{"dataset": "photos of plants, animals and fungi (iNaturalist)", "train_examples": 155796, "image_size": 16, "levels_per_channel": 4, "width": 320, "norm": "rmsnorm", "hidden_act": "silu", "inner_norm": false, "positions": "rope", "shampoo_beta": 0.95, "max_precond_dim": 1024, "ema_decay": 0.99, "weight_decay": 0.2, "adamw_weight_decay_other_params": 0}
Rows from block 6, named by matrix and row number. Rows with one number belong to one attention dimension. Each number is 128 + 32 x the weight over its row's rms, rounded and kept within 0 to 255. All counts start at 0. Numbers have three digits each. After the name is the row's rms in percent of the matrix's.
# v: attention query, key and value (stacked) (model.blocks.6.attn.qkv.weight, 960x320, the v third), inputs 160-239
# proj: attention output (model.blocks.6.attn.proj.weight, 320x320, transposed), outputs 160-239
v.108 096:082225092183115165142147133156115085087106099157099158128091105114148063150079154141121156112171126068142113115172110180169117123108070149168184175187147149169057124117143069117108120161170130075202103128114061164159106166158094083101112194
v.109 101:094144170098104116109095152104158112119139121144132157134126160132150085065128099172108134122149135172060134134150125051172162101154138075117121125152071137119142121082108103087159097150091131121148163102098105162150133091156144134163171122
v.110 090:133097105136102161129086173083197137131159134111109100129168183144132091136132155164054090110067131117121058118067116077106144090138162161126102121121124173147099147084157173116149112076129167153137096098058177074083121125079137086149143106
v.111 093:152172052144096113164128173089079143084107122136104073057102095127129165126165132123177182144095149156106184088123142096145120133156085150148113086121121214160133111126171167171123087149076157141151156075204094169099133064122178150150109144
v.112 099:127177099121103165099120152082119110071121106106126121109088155096104157072134139098186157067091204163160169116119077140117067066109141108137151149072153145161144119142103181188145117091106101132112100126144135152136080095161151142104108163
v.113 101:138153095147127148172127150150162117115138060087120089124135101073124106106071126161067124142067127135131151162129104146165138160090128163169125153128058169158114121077124154144151087094209144123135127082107140139114058147129160135087118109
v.114 100:093123116085150162084105121156171146097116163161122142123104122073193090129122062137153117090106155081129142079171147153123090086056070129167147166188078127171137152144125055101155149204133092113181139145074102182139144113152151129118151086
v.115 100:146132104141146181142144180163094090081125115099080140106087142160127175130137105108131098087088141191128108115131156096137162189145108098182203074161125100150102092143112183175056134101134114147061096138190124138057113131139115140152092127
v.116 100:101139172134085136113106035195103076108128114130170178201099170146116169093113186141110075156127081103128123111097089182139126157154135098137087060110136172120176171120057088093145135172065121099106165101138083152157114114127123112085100132
v.117 107:122161181086122169157075094124090111129158128126152096134114106115050118142115137063094121149160108112127072174118160093167119084146171160107179168127123138106091121086167109088185112102165060106122173141150156166168168132194132127134181178
v.118 086:117112167138189140064093117114147129159102107100123154174125115161096158130115129146090075125133122109080120121125149099105128148187133096137134186163127144119142113122084103082158116091163098151108151087108183136109177145109126128172173118
v.119 089:136070108164116120112176143095129124160142167106168207093146099185162085158168117161126146157127100141126118111178160120160100189127141094109163149107128069140135093140139149096128105058147117196113099129101195164162100106133129161154168130
v.120 082:084113159131121131145102080106083131109142111124137146141156113152154050142111143095106139160192163081096133148202108091160118171148135116165162106149128146102140158131115091146159134133022151181147150102136087166125124156163142125151129132
v.121 099:145164149132143198117100144106184126186174177158123104130083127094111127125148091132108069093122097226170135166126155107127064108092151104126194165192146087077094188114157123118059108161143086091121120139091153142164139169111132144188135120
v.122 099:144122102183088091130085115133091133140098134097118088105164091156169129177184142088103077129090111158129103171186138157165114093093164166112138099139142089085086153128142105139117158097113080110127099126100151104022153164127119151143113087
v.123 098:074158160164140162161112064144119136101123153085176134120120111150141062204111159078108114115145130145191103143116135137124125145141157173198178175166063127130047060089132117104139117100111063137142104139128103160105174184149113144117175110
v.124 092:182103106099171148149115158108131128103132133162064157143144123111152092074149070145146149117145151187138149106083133087239132118061126103167178095129040159104110133131125112175088044190207118125134175156176179174102144095084077146117104088
v.125 083:105133125145140158138160085176179117116081167156155129116090188070058182100126132098207129056140153083100153144119126151124090113143147088149108137168169142098136075142151149101151130140118088160134078184127184158101088111126128096159154133
v.126 105:088145103159133174109115072108239152054161146085124096125171108139103099138130134126098102175111116103144103104125154108156118097167145131132124171143091106162085147054160100126122091190093061119153170141112083159108128162199161123083217128
v.127 116:168121110084107096110122116165130155145124089155131066098152200126044145166159089047167085142098086127114170157103100131109105141110141160146153064099139149107107097133124156194131115114099112173102192071137134142087167121194113152139133117
v.128 107:121112132115106070186176115196189030054178088086102122086128174103126170090107038170100140112095134114099127171148133133143117086124092133120095133166179094131184100143086178125062181104118138137177128128213125170107091147120144145191084122
v.129 109:095123132081123193124174115105086116080116149130135159092180124161162123086146147166129153157149158075174145094058159073136075080126088114105136117128117136110206188108140172160119155084152119191136073147076165166172116146079155104088097132
v.130 105:114140162093167140122169091138137111134126111078083154156132140123208134118125166126124167095213173120097059082113105126165134105121149080115154124118128068195132109136175190147126194141125109116119154100143159093108108094153142126136195145
v.131 107:124129120109110040180131100118125170160113143166087162115062134096110100108173171147150117156167187088078106070109148116133114122158166166106131124113093072160156142077097134189126161147031141120161110132100138117161097133197067131146161074
v.132 118:123102053144190163155161095149136131145091137185163134212113082116124185170135125144108078138128179118129148091146162167140152118121117085061121087121112128169109150117127145127139142084203116113165137145198071128120164138117099129093171163
v.133 105:083150115152169070131162186138118155185125138168208091103140147099067153169141124127130127069106083138122140138121159121136182113159182094123107102129152109127152133104104141069138150142158162095133080173141163148105109101107157179103137131
v.134 112:127133200110078089111124148158093076050102130112140146093097115091122102125148148076130084109109145147097068148178107173145100082102167116132189092152114114161096145156103176104173149137084146149136167105129073170116070097189167154167150148
v.135 105:119174172073079148139140124099184107161157160131090085153192149156156148218108150139106104128161151147077140164191148137121158092135135154117111113080116160129118099120129159086175163124127147099141189120137105139150097087097159134109158091
v.136 105:117153147112092141123138121114175144118075110119125096170096133103144101137160171128144140130168168119167116092063094099167092171115156133174148090140111130150090111105159159140112155143141132084142132144090171140211109137180165081169195108
v.137 104:147161091178126159167126056127098137155119120191103093106120162116174145173122156059106102110118082115113108142135126129099069156129161158125146126126156122128111154130176122121156129184076119200083165126143157077145147186196155067176134166
v.138 112:174129137114123081124101197115118081070112081086151137138109133115127066122064142136136098136114111109164078150098158119165106103093132100123072163154185146095078073104098129106160148136140074116101119144062122169122099106111120125159104135
v.139 107:141168145153163059148111183146071142090149180147107164157127136153158132127115120103133094145077152132077139162104106103136147128110108083152148098126121155167089158166094093176164160094084130132105162076102084091127160133148089087068058091
v.140 115:142095154086142146111058144046103133132092128158107097109119154131126107086125116079110123110143133175120096143171153085153141132146180180080204135087081133120135144100161156086117127094197130106127108107080119128121089160083134118184141190
v.141 117:095075108152112174104043141095189191156142170127184109121161141150182091100081135122141131190124070116137170162143127108099132161125142111124233152137118077128121143059143078073175069107110106108134142110110149074136102161174081077143118110
v.142 099:100084181123173122085102136143068082208176179134123182152155130104104153138190090160088089146101082124108155115179121127111125141131144097109139121154169085114117152080151132104119128180118133155092119137118190149117123155108144107128168111
v.143 110:115119120124095103162153132127133166094103131100090158118117152140116075070094114134151092140147208117142199106119085102142131154128104073143129154144112118139125098107099131117127116135159123131150202153070087157134159096141111141107066079
v.144 104:132136080140135151140159153128113130102128079139159125143126152126120111102122120166131229183204221167117129147135148113129112105114092113108133135138122143134122136162111171133140166080165085188114076129145141177107124145125115092114146077
v.145 109:111107097122178123112098106179182106167126155086127172181140108137128099135111120141118077146125157113170161139181115178129108134166086128132195076093108194126125104142084115076090164120110118129046172110144131146173100165188096105130187107
v.146 114:176040103131154081093089182157135081140144101154156154099174066142160098078095128138117103199098052122193104157068104110131113143128096205170119138175097125154137133118125110175077135069142186161083109181087142093121157156110098106063154114
v.147 097:220139106117099166098136079118143149117163128137095179149174124127136120080081161103159109171105158097144156138187167139098115133096088182040132099122088071203111148072147109137110141081118136131074100137143115151148092182173137132068128102
v.148 099:158118091145090090125143118161168115108131066173128087150137106144142140145190162124133110092178190163117133069092180141106112141174136186118142131108153080118113156137094169128146147157138119062147155149155070121118119072126137158106157117
v.149 111:096061129099139108088078132114147122202114164181121123159124133084135081137185077122024156100102086097123124104191175128101158123129084144109085173124162125173109129107157087083106099132078194086129140135099156079097134144044140081121170106
v.150 107:136165137157176117177177136149091151133159172085144138164142163136098177104143146132138146181122150142113122125087111163128121159083143077160146076087120125134154115143167138159139154185142186095148103080056111116155127138105092105164156094
v.151 104:141125160114178160113066140137163103113107100123126096148134133107068123131140162153101072107141098174171086144065082095121134113125178128127151146126128170093137112109142164091106121152131099133104090158161169109147099156159181121164087134
v.152 104:178207131135108082115123115158174085090058121131117145102112162103077134106174130097126139099140105116102164164150136108120191131150181148138169155167128086136155177102099133094140142126096092106172081129143088087138113138194154164103110153
v.153 099:135145186149114129179141115101060147078160088118087090140186170192158148203114127180160075177152180105101102155124135122147123149132128159116159115087143129119169078177093152154095121115158149159101117105134152101081160136079089082103108106
v.154 099:144158124099199147173114122144129178103136137133146123135087068139130189111149069125079170145160184123124150091132152146136111160141120108122169154122099040152072108088160113163118155102138118134145129130113107207130152145168166134207122158
v.155 108:141098106133126105162065096106068134147098189125102149080164101191182074107089156173121103178109118099112111122125133100158145129139161178146177145112085142090142140124117100080180118113104186085121133129112146121114110169123075133152125071
v.156 109:146076136092119075109097123175044143112150079173138118094078144197159103182104110098117126119163113121153098138155090111114168181127187154151162116131114113132166119143098110122129148151184141091099172124088083195114120157165100140161122131
v.157 100:106086119134150141185144074032065127147172149151108131108094153144108110100153121144121068113131123115147060162111108185144105099079169053172090086144124146136102104148148160094164128079169114108163109097068155112128110166100159118207130168
v.158 105:156128114089101134193119101080149171107112121091121123141137123121048128151111047123145104159133178151125168110083164197166107136155100154126137092139163125106113109136129131119105126090078090148128140173139055177095104130203185156159077132
v.159 100:108123144048087109181116095124108141071096108151074080182056161108131078118146137097200162122196127082099089164124126129141158116126127218137155056077102108120127154174113108130191170112127126085129076131174139162129112173175125120122124153
v.160 103:116172141145145121148128118112109136117140127155137133096065087089140050184113115138142130118151107166134135116119082135151158160110134121114130086101130188152195099104098136142134140149144121138167165137090077102113110138179126149133151115
v.161 088:138145124166142105101142144074177155076109064124095096080220119174134170127159095130154181155118131062105141109135127107117124138105104133178122105125121149150153150117118158111110151121136150176172129075113137150160178112163107071074101115
v.162 102:079124094138089093147131102061140150040111095031130152139194079158094130113061127119110125084111082148116160163168165033158128089169124152132155147130105174162134129101123126123136089097153090079138123166100092170139096149138146175098117145
v.163 107:150136106084141086161121121130131151110109077086124126115139135195136111117110049095127131161102178078139133084129092123149162106134124144127160129153085152118110083157121125152159159073178117128164083122145137136076142144143132140112145129
v.164 098:106210117146138115117129115170144130095091107143138152102103143177101107135130161114147154203128102112142084132147135092175095092083124090116148097169103158184152133172115118165144163179182158090154112141136106118095162101144179181131112169
v.165 098:103121172083148085125120141142113134100141166077151042123160137139187051138182069133130121149113135109167096038073082190072169106080128124107093153085085086104074090066112129105114147115136094104197131125139156150146072130143099122100123096
v.166 094:151167122100163086063135071117130135084089174138103184146113138134104141133072094105133149120146048151142115052157132089133146118126109116072155103144086184163163106166145113082106139150115127131160117087111109188143116093068112146142158129
v.167 101:157137153130123085108145109077163147169086116129128118126170172128095094072104102124099165114107110136138159098096180126179113155139151146176135094109159145105138108132156108144181112071145060101149148135092103147111125146134102173134167078
v.168 098:156123123092105105165130172218133133099057115144079146138031115077146154159161082108171169126126235161135172160225099112141167130159107096085104177077152115126128074143136174160127176172122165121142147156117048093113134109190103155110174161
v.169 103:136132160118120147155109077177134146198136173127177190104085101116136187184174146172200110118097105168153137153184091122102115110059123103097106178125140058085155114175171106102019111141106099116091143128131093192123068085078154120189164142
v.170 107:110156119101112131154077147144145099117141152113129112203132060154116110060141120128100155186103204167114129112080152144098180082097198082105142105078137092131127129115121131105090131122118073121163087143117097175169108171144097117100129154
v.171 092:145055110092084117145123127103165142108125111166092143213119128089124055206067180177160137143180156189109135155131138146165108105137171136051150159128163142136152112154150137152141135179080133122113138111123131114136150134119150133210139086
v.172 104:102106097134089193127130132082128123097095095131107114096176094114117105112091125127090181139131118177148138142114173171171175084180136173153141161111116204107099108127129168174144092116116078162138122145096144139095088148169139110113124079
v.173 102:102121112149110096063081126104144084163119125089118121093133141127149103135152130145143142098096107117118167146196178061151105116100083158079215103123142106148163143136084119149099140099190170072085127089124132096141084116141056160107123136
v.174 102:155195143136097104107114106094121170080090087111097117083184116100104086116148076086083138130135113098159118059141081157189135114149138150131151055109118133114168129146127129170122185149081114139137112154150122126101113111167142104105120133
v.175 095:141084117118177119156165183136105159153136043140134173124115150142127175139171134100106115079097080121173098135117080113129153102156095150111137155113096125135131138132098119159120138144076121166098127184107110104094133101137172150094143164
v.176 095:125131130165138108117063127159141086148160134155149115127097165091118135155119086115150166137125066050105097143124126086145081151105101101163160121158060115105156188133113124164146166130168028177148131145123132109129123106178127185103130116
v.177 093:097163109142146115169097089119159111144110151108154191139097145131136105120094156110110084147094161096173139163138167075124129139113153113056076109056160129100153129123178083149156167148176149082168111154097145140150173121067146140118120132
v.178 106:109109130154131103146121150119153146167078121093143126111202211067170130112129200130160113115136121082126132167118146106103120179114129165146098116086095053182116118114143142108200096143148111104107115107110160063113117120180160121143107103
v.179 098:156148131095131160138092102100094110147157136108129059116137126092090116112062122080072160100137150122172101088145144116110081123120136087137120134117167110145095124118106145172126090116108076162084106109116124162130101177155141126112107143
v.180 104:149101135074226068105113155094149120131150149059075110076082112103079152037097130184137132102146163138139104089131106093095080147138126127106117110171098161142098139144149133070123091175091155095152088044085136101132139122102112162108083157
v.181 103:114123125165130091161157134142068114101110093124183196082089077146105106123129086170137090159115133139203112122123130121149173091133123121131154194116136165096145126119113137152107068169139084092145165144141101130135125115084159135122102102
v.182 105:184197123116139177083146094148089148154089135126163146163107100142130124117124135168118129126121115148074099132124106242123162131037139110152077150091096105166117122109152094126160136100060112123110172134144128115073165118108095096163121112
v.183 103:112170083140109153075140102093122130129134072156180150136131099133138105180107071122099096089100155124081129109129133160144169064142097163118110128145169137098140185131192147116058154095196127121146120160191134115115152116098150190046142147
v.184 107:142133117117115129091179120165130155123080111159190110161163125144121142171177122121105169104185114097117077127106135128123131087052087105175118094132118118129192133048116158187060081105112121126127139180173112072165143138158106092069113126
v.185 096:110167152119113095156072124123179150129137109101119154134164121138102095087035110129089170104110102122107152155133118089161078145122133165147116175169098101157101115098131160126143102097097144138173088086141096118118099106114167079164093082
v.186 105:177140129173082147132082106121090107173152104120150111191109118128113140135091148106101169120101117123100143150109097150111092161097124142110134086129186181223106153111148088126098177154162146097121164177115097144080151102107134210098130151
v.187 103:048135176150132114141129138118146156119063186093053147110184133066103120158127127130152124134128136147146133179125137103108106123094095093086153161113130155102088097123100136121162120123047060118139090155089113113201110134185150126179134083
proj.108 104:162123069079128107138121118143098173116110163094137109149159185212118152136131095089079154161135139127084199083099187159114080145133189088103115138140116087143140156078112208089175096110056193147142168110192140138123130084126159118130145036
proj.109 103:073128078147159117164125048091127084125141157089115155164202179136139138156121149177094157142082098164172121115090155188149086186062088128113093147132128123094140170143168166137132134141153064073162126061151091109069078139113079151188091142
proj.110 092:076102206058153109120163120134146083152166109141127129107070081118137099090057151138150145157121104138167153169147147170202141167078077168138114131158071137130146081127128096064107099151104119089186137108118164118077183159153124120139092178
proj.111 090:060091142088194085109124123156203129167147125160194164139133154153150146099129126095124078139073101117150130137109167176167103099075131092127105180130158070127148165171161168131154148128099139215114100186132167109099129116149123080089119161
proj.112 105:143123142148178116131122141112126188148167093095124080079090118153137134126134123123137098110135044107122038169153153070113146143119137139100117149080151085138141094152073084104130089137107116182100170173093153135171099099144134084104116089
proj.113 102:105111135143199114139127116142107106144170130214141124106122145117149114114132149124118076139153085114165081120176145140126171070134138146184059133191143099133098092108173115156109185107095160167140108176165176061139172080101097096136128131
proj.114 103:104123169144082139116104099094140091079096184133137140104169175107148189143112192122112107137121157177158182137122115112145134224144115123089180090152153150109081174098134164141117093107172137129089165131153112123099126135186139142148068168
proj.115 104:142102163139118078174101074122142159135124162111102077135126065134077110144132147113205108105084092074132039158147071086091112118152166133188043132140141120117131104120160157077142164151076177157123136175142128111186135159108151131088139130
proj.116 104:177099094124075114110167170126176120154150111065083090153117081124119152128136129141125199128102130133080119139100137058123137109074077094075121147131122105109091110160141152151133103115216111131148059113112110081106090140184156167152187188
proj.117 106:136138039169094102151138113146104082144142133153150125082161191162139110112155134166121171111084122108120111123164101185105178144174123124095168050101131101079101150095082149154113147077124107151094142130139111124050157125102126116048153115
proj.118 098:148159130130085155145146105102089141081094126116100160095144120123126061119112136176145136157112137135149138106138122174166109145090066147136146140139187102148136074122162129192105122129110094079213114114121085128137155160066078160115147149
proj.119 085:146140133083146137125128064105127186122143093111125136119148123128166164126070126136140107129030124134127114138175131084147144139086125162146097150176164151195157164132106107125114151121115135064155103193136114139094110156131079152116092117
proj.120 083:075186122183119122139147120126170104160103153142160167186178188120120133147171126147151161101067115140146128097144145146076126104107140108134145171140149120132061163126159115156094195144175096146120087136147148157138180085069111174134136095
proj.121 105:106066102146123146127164125142110111114125102103136204103142187151122158136107156176150197105142147106169100117121146131098148133141112107106081118126102094182169054094119086109145156125094114037112096125146091066139115159154112124148175132
proj.122 099:175135113121110125108160128154159133141119136115164142131104157157080149111151102184177164085140129080108146143114121072105175144129060133161097141141153161155128152070127138081158131145181134163081125138095119178148134151173117131104174127
proj.123 100:194119081058097135147143120160140133131096115109139125125178162170077098112136116175117173105082109142119109160120107117118123132061123139100113148070123083204185186100134151142084124119115124120171159069152138110113090132112136148162162127
proj.124 098:055135115184119141087178109119125116138124118117161082130122171134128090169119154111083107149127110069143094145169154135048159177155130101139087130113164101136160144154140159059155209067091122117140091078103074059141135153133161124110090114
proj.125 081:076117067143149155147073173131135131169121057095143149086189102092162154126143140162151132132090138145193112140131146132099105094129162157123152139121169096135115142092103116168126179125115102112039100125091152087149114106128088147136132116
proj.126 100:143142089081076127109099107151098071123062220121131137115121167120088126125148209142129140045115105128145201131172098146155169116064093176100144151129152123140129107114144187182137162041129076103136134163124144123067083101149117145133106082
proj.127 118:106107147168167080155134186205149128120141126159111082126108069049147160099153107160117132131198105157162052126121136069105122080128142128172112137113116162124168088160131123090160120185144121154098097159143143139152106149164137044161158135
proj.128 109:205148099163110182140111127173107124155136159222122174066087140155134162097118210062087141155096105143105168153149160072081036116094125101154186090120109186157119133066133153113109102113145120131092163161145074092095127101115091115107129116
proj.129 115:139076140089105153155125130115113095086115069131163164130119196121101112109131140150125081085156145175140166088118116159120128147152098140101128139140085131150109051163136126153067170205080137081106150117096142184159099143123145090162178133
proj.130 106:209149103143133132162107132194103147173164130156164093118171122109106177166148163133135095160096113092103092147149164133143084086085133133131129118113167146121179057109046147135131080110147179133101146086087140139111162134161115125151090171
proj.131 101:151114149095154160137094131143158137078114094154206120124111159164101086110138144103163106091150120127147107142095103142058066156124116122110131161085137107085179110125103119108126170141128121119124144169114110129133156175159144085174170131
proj.132 120:160105209170076069133120162115116057065139107082096083124098112155150100052118105150072168145086139093079094157109179142143163100103146136181171141124141131125151088142119112143133050158089149116114135085121168115070151068135121104148176119
proj.133 097:141120057127108158174161070097118136064056141165139140154153153122144080118102129137124111090122076129091134056148151123115057130164131122105077191071138111106135126136107112114106151136093111174145161101160133077160081161128049111158103104
proj.134 106:141104079095126172165142155124093168142125131190092170115109075116191148130136170102136074129156154193185127186122101085130117151133129148154090124173098147123121143090085151134114116126091138076107062110189112095124170154071150111090196076
proj.135 106:093139091075138148152125156146109175072110131175136087122122104149086101125116146134121132125160100104117122112137094153092114116153102078105115118151143151151163086101080083119113128086168078140117131177149157119129114182135110130102143109
proj.136 103:166096144051186148096087159118173155131175165107145149157163108067155179101129110103153129172133123100114125173155132130116169193116110106093117176107092141148095127135110147160121125171123123103142062054126127145086153171156173114151108118
proj.137 110:082166146119162121077146112170174160124150121093088157191152103110076129110121111167143136108147124120142150095109162137148147127142162119092130144135110090191169101111110194079128139110138131066186145212128138154107131121168125155129058158
proj.138 123:138161082156142079119156119052099158128167156098215138145166125175086131131142111153197137117141126148124102129106154120105084079077116084175091099152143100130116084082144173137117117102156174115076156118169172106118103103078104116105162099
proj.139 107:116127135176096138090151106146146160146104138086155105132081153088076089126147117139136194088106170134190094150103159137143128162119140161142198155053120133159178142095128092110158161084111104121128147204177158083097188154128151128139160161
proj.140 106:155123231075171156114139123153142112167241151109142062076133158084159148115200122139122113091194131132137112123131116097103119156100065123139090152151126081098145128131132090129122150195158148110150074082183116166172118073183146103149134081
proj.141 116:128146131124151125165096136124129139167186127128138144166138068078140100131126107131063078124151158124134073092130152150154172089189139081144051087119167124090118096151168129060144125140184181150185109133123135141192099100188104129105139146
proj.142 106:149164081207088161203133155083123088141171103113116066130106169118097139171170159108088097140145038131088121134185129122132085131123142076142113103104046110101125166118129123193120165116138148098160165140154132157130136104106099131161146130
proj.143 103:162062184129108125111087106141113145128160120166225084089126147083167154121116149120093158119145127111144071082146064131103160117166098158164136104188128164077126145107124122162093133106094103096110101122174069128154104167144170143084125153
proj.144 101:187092163140165112062089147113131102183125094107147136161078102114127181138102080106084111104145164106109149086115088159123162137113101133169215097115103196111212113091172102130102085150119156131085164061152157127200140134084159144212135166
proj.145 107:136086092207109088155105106115157121174114109123103130165106121172125214132119117145033145078102097047144133091131120116153125127124100101178115101126133130135132132097125135135183080088094159106180136130095155149127112109140152147178152104
proj.146 112:134140088122134081092108069142114196126109163014132219138165176162132164149127140144101106132108179168153143098156114123110071134135097119090031118084109073099093152124183145134138160152118187153142122159140145220161117074142092076143101113
proj.147 096:125112162115099121093100157131146137136137112162137156139185063179063100080135090138106052196170156211106165105127118168063130113143103101157110131110109123065083142156114145098162168164161173142167129139083089125135065147165104113114144116
proj.148 094:095072158107132170129127114173124085101082135102128105102143150151121135067076122103142106100122147106147126205067147161144121099140129182117121140127158084084153067146152140174180154133093111130082122075084212135150102132112091121124123120
proj.149 110:136085147151170121115146073181129118115124084062091040130124171103144149105082168123133112162115093102132143117110133171169093105159136161176136146121113157131153155208129141156136148096148134140153133120127128144161147117181143075130091077
proj.150 115:081135114166186124136138087133139117129127121134096175136128112176012142119113126165164093106050117142127117145084170100156098124098149134101178178119156127097131114095087141184112119081097088154156140119105131113047112114129076115133132102
proj.151 091:118169102081135161184136133108101176136163130107093144097125124087178144156159103083160147119098135199098156095191134157166074215058116097145121110171095064133182128190126156163125162149126161169159099061124079166138101076090115194134109164
proj.152 111:146064139165169149165148165145063145127183046168108131078112126169125125114095113121065107105156120127129123115133125135113136109195137083072105102119190152096162107167131147150088148129077154141125146145109091062181176057108086145125181176
proj.153 101:109171178077111109151080132110126077140152184094154170153094090126142150121109153070160161100123136126105152121110118198113155170073125142104123169105078141183126087125148123171149108096105119132131116182073127136170100105079102152129101130
proj.154 100:155116175143098097147092186105161110147161050102111100175069119092174135150136135127116161177114079115092088140174091075139100131137093098183134079120120201141151172155146132108102086093118141123123183132069108096118115125085198127111135163
proj.155 108:158130187022142130141171101192147130151191087121104079155092164099151151120146168090133040092169125169158087100118112173089083067144135135178106137170176109158089094131091118107160108135092149090133124145123160150113123077166130112119133116
proj.156 108:171153131099159072154148110146105168160163162106108113119040137090150085174133101154103123094197093091181083117146110116137095108130096098099089147173119092125186118111099157088148128053099115127126146164158171092092117054116172155087102147
proj.157 097:061128145108116097155125118103112164129181113100178088096153113115096103087175176108168153184085104174060110134123137122138104180121168154094129137175160112135109129124091155159116114184128100121132155125186112131048152136148096208169056075
proj.158 106:125112153115108153092144109050127098117056124122177156137105080199103085104187103131184160132080073134068131117107118085116139180099157148130129118130119102118093162115108150125174135147131152147078112089099088137083103181128131182161141157
proj.159 095:140169182126173112111169180141156166135189114139141126116136107096156117134144139129126098099148133146133128104172085126127152155135113123108085106122165196115155149159106126110159117162076139118091132159159102082137163163141167168165062142
proj.160 097:091144094106118102078088108151118096119146115090106134109137109106161184155123164156078133199151151101135118137093133078102164145149099125118104121158094076072116164141115105138128118153122147140093126139123210161125045069124171183077162208
proj.161 091:098041131143147114196183139105189131139156118077080137150175189106104123093107150144195106112128185172117158095134181116142160083143091085092088126136120101124110225176131157170116113117150155094141137145098147124154140059144104130152120164
proj.162 102:133089119097112154092136120159149086155174090142136104141107141160119072123207176100074130162138102151116177126092148131101134151108128100069124184086131131157094129160108093148120173180201122179178123155141140124158135136141125097173081143
proj.163 108:121156078139087163114140117094087132109122112156118154120141112100145111122168175168166144122115084158117156122116128126150135121138065134128119112165148106163137131088141098156137099158145086173175136193140111120107132126140117107130132125
proj.164 103:172125139132151128149106156074140082102116132114082066107136127064175094133115095114094156189151170160164146093143067175145205120157111182174098134175131163088146119127131135137131110059171117159092134121162110120123151081152102113150190068
proj.165 103:188161088132134190134131107113157124112113092110100139068091116141138190106124067159175139112094150159149125168082173099145094129091122115106138088146152143128223163167110136135192075096111138148073138137072093122066146141138146139130168125
proj.166 089:075142182091083164167087134169100138153101135106235174115079109143130140118106150176077150144090154107129153167089144132129114188138127163158091168133163088105061124122099117072140136136114098125148097163157089047126146111130136147128069117
proj.167 094:114112135132109182151074153184054097111091083201113139128128144174187156100122128104043125141192101125111116155158173076133101109085090070128177160074126087165077061186126105122096153179103083142064148101161128125093130141080138094109081130
proj.168 098:105167108181162140150125137034133104132120162116124153102146105129156166090107154176128104134133064101154112147124090136137157155109079161159118101148146102053163126107160064090147116075145070112130114109170174194139124132141149140104175102
proj.169 098:125133127134158091139129106178113165180141126123187121175086112097123097105130104099092130109149169113125109135114133157118111089143186131110150073138146167092096141100108136134115112165069127131135154140113097087069147204070165115095157100
proj.170 117:122121079153112118167161082097141158089157092108117145102064132112115131134174093095129117086144129150133138113112126133141079180103137123091132199142111188114152120126097157143180115119093136186139104138158116095139118052153135117127174135
proj.171 099:079133103102118096099067137103131121181148200087127106091119081133066152179144134121138115109077148112150122124147090146119187160134137120135172079154112061196146204108164108139110130075181095147166142147118124229137087110129120144110093107
proj.172 097:132116155168146132095140182121127124125143097132080168115131172175133173202115177176098105163127125103133120178171118065106139123097177181139144146125107096138127142152108088128096152108129127139143119091119184162130162113128144161151140174
proj.173 107:160180131161136138168145172179120161108104138113142137164086054123112158106166147152111149133110125098152072101037158185182176147073098110116054177151121139120123172133133119083164111134118090135132118123129159095083183186128132169113148082
proj.174 107:167105098152177122154104201078136083157124144142158116097157156184153125124110151135133136156142182142166120163151100063128184148088142093131091131180132105106128083159194123115130108149201152065073154151116121132097150168124109111130076081
proj.175 094:146133137155102137070119070142137070120092158137093135169099151114165076174084123175124137163127110069068120136097152117094112146094167110188112111141159146097127143079150189127136106128156066160136123124082126133086053138072097158094067144
proj.176 102:135139040133134129086093123084129128106063163097147102132128111150149136081151135124122149163172092107103142126080104144168132134117088170123131070132155097123109052109090145134095099164143157089149195113107078104147095183078197136112101085
proj.177 102:186125119109140112088120133115141121121129137208144143178082097161125111152139083119065126097156138144112123137177104141176083181136164152153089156163094211111110102135089139129150053152106118154144080083144118114116124116083161087176171128
proj.178 107:128127076062116169115101051128163112064144103115081079137097126122164148119082122115118111161143141106098131116138090118132104106160082088116121130119131170116134112152122121084086139142124130144168159036156094228148081151119156166132148140
proj.179 098:126086157168155119146150127073186117134112150136095119134158156157141080169138118122180107133122169176214178179163124118097165094114122154127134157137144106145133093147167109162127161211122153116128140105141132164153144179107190070111125128
proj.180 108:181119121096022176130118114184162124101101094194152136104094127153140103142143161139099146136137098148103175140128122152126142172155149092092143162053135099159096075146176152180138162135092091137092135179117092117118125108136133103153131167
proj.181 107:150163146115146132069100151162078112175153118119098095091082207142120180118156168107151187112126088110120141125073105121155086145138069148124117093140129155138198195093085142122120083077160117127160114143096158149118116133162127135134101135
proj.182 105:139129092119065115128106136156124130174127111136132126122083083079124112156151134100110162129141167146133137114109124073108091135127167161110132121101135140117110131147083155181125128153130160181088152131131124137136110116107084112104173107
proj.183 093:128090145152145140128159185090091128179112085177147134180142122144118160160168135176094161138122088161102093135067140093148106160046166119159144129025078145088078103064123106165195108126128150150135120183117145149137153161106109061186119032
proj.184 107:103137073135099137085115101124137099131172118086113124144149146147170056122140192127130110150099111150088111175077114117075114219080161153128119142125118179166141104207109122119164124137173113126155131133079156070090085135166130125159087155
proj.185 097:135088089181109207074136118126174136139111104212100200165147108128166129086153162118148091096134155171122171070150143114093134111184125012125086114129107126154107112166106123172107129093088167192146134153152117113083145189095103108111122192
proj.186 101:106220163139151122137108161136161119106131139174157087098097143135154141204118193125096119144111152099188132113154138144170169138179126169119118133187070094049130144141115154120115139141091098156124136095106118166156116165089143099173113061
proj.187 096:159059125147127153149123208091100122112141121037153088125152200161094095149120076109129088185198138113092114141121116148130172120173104125152117120171162101156217132208133119060082169143133137124105144096069107148120180171140121162114153169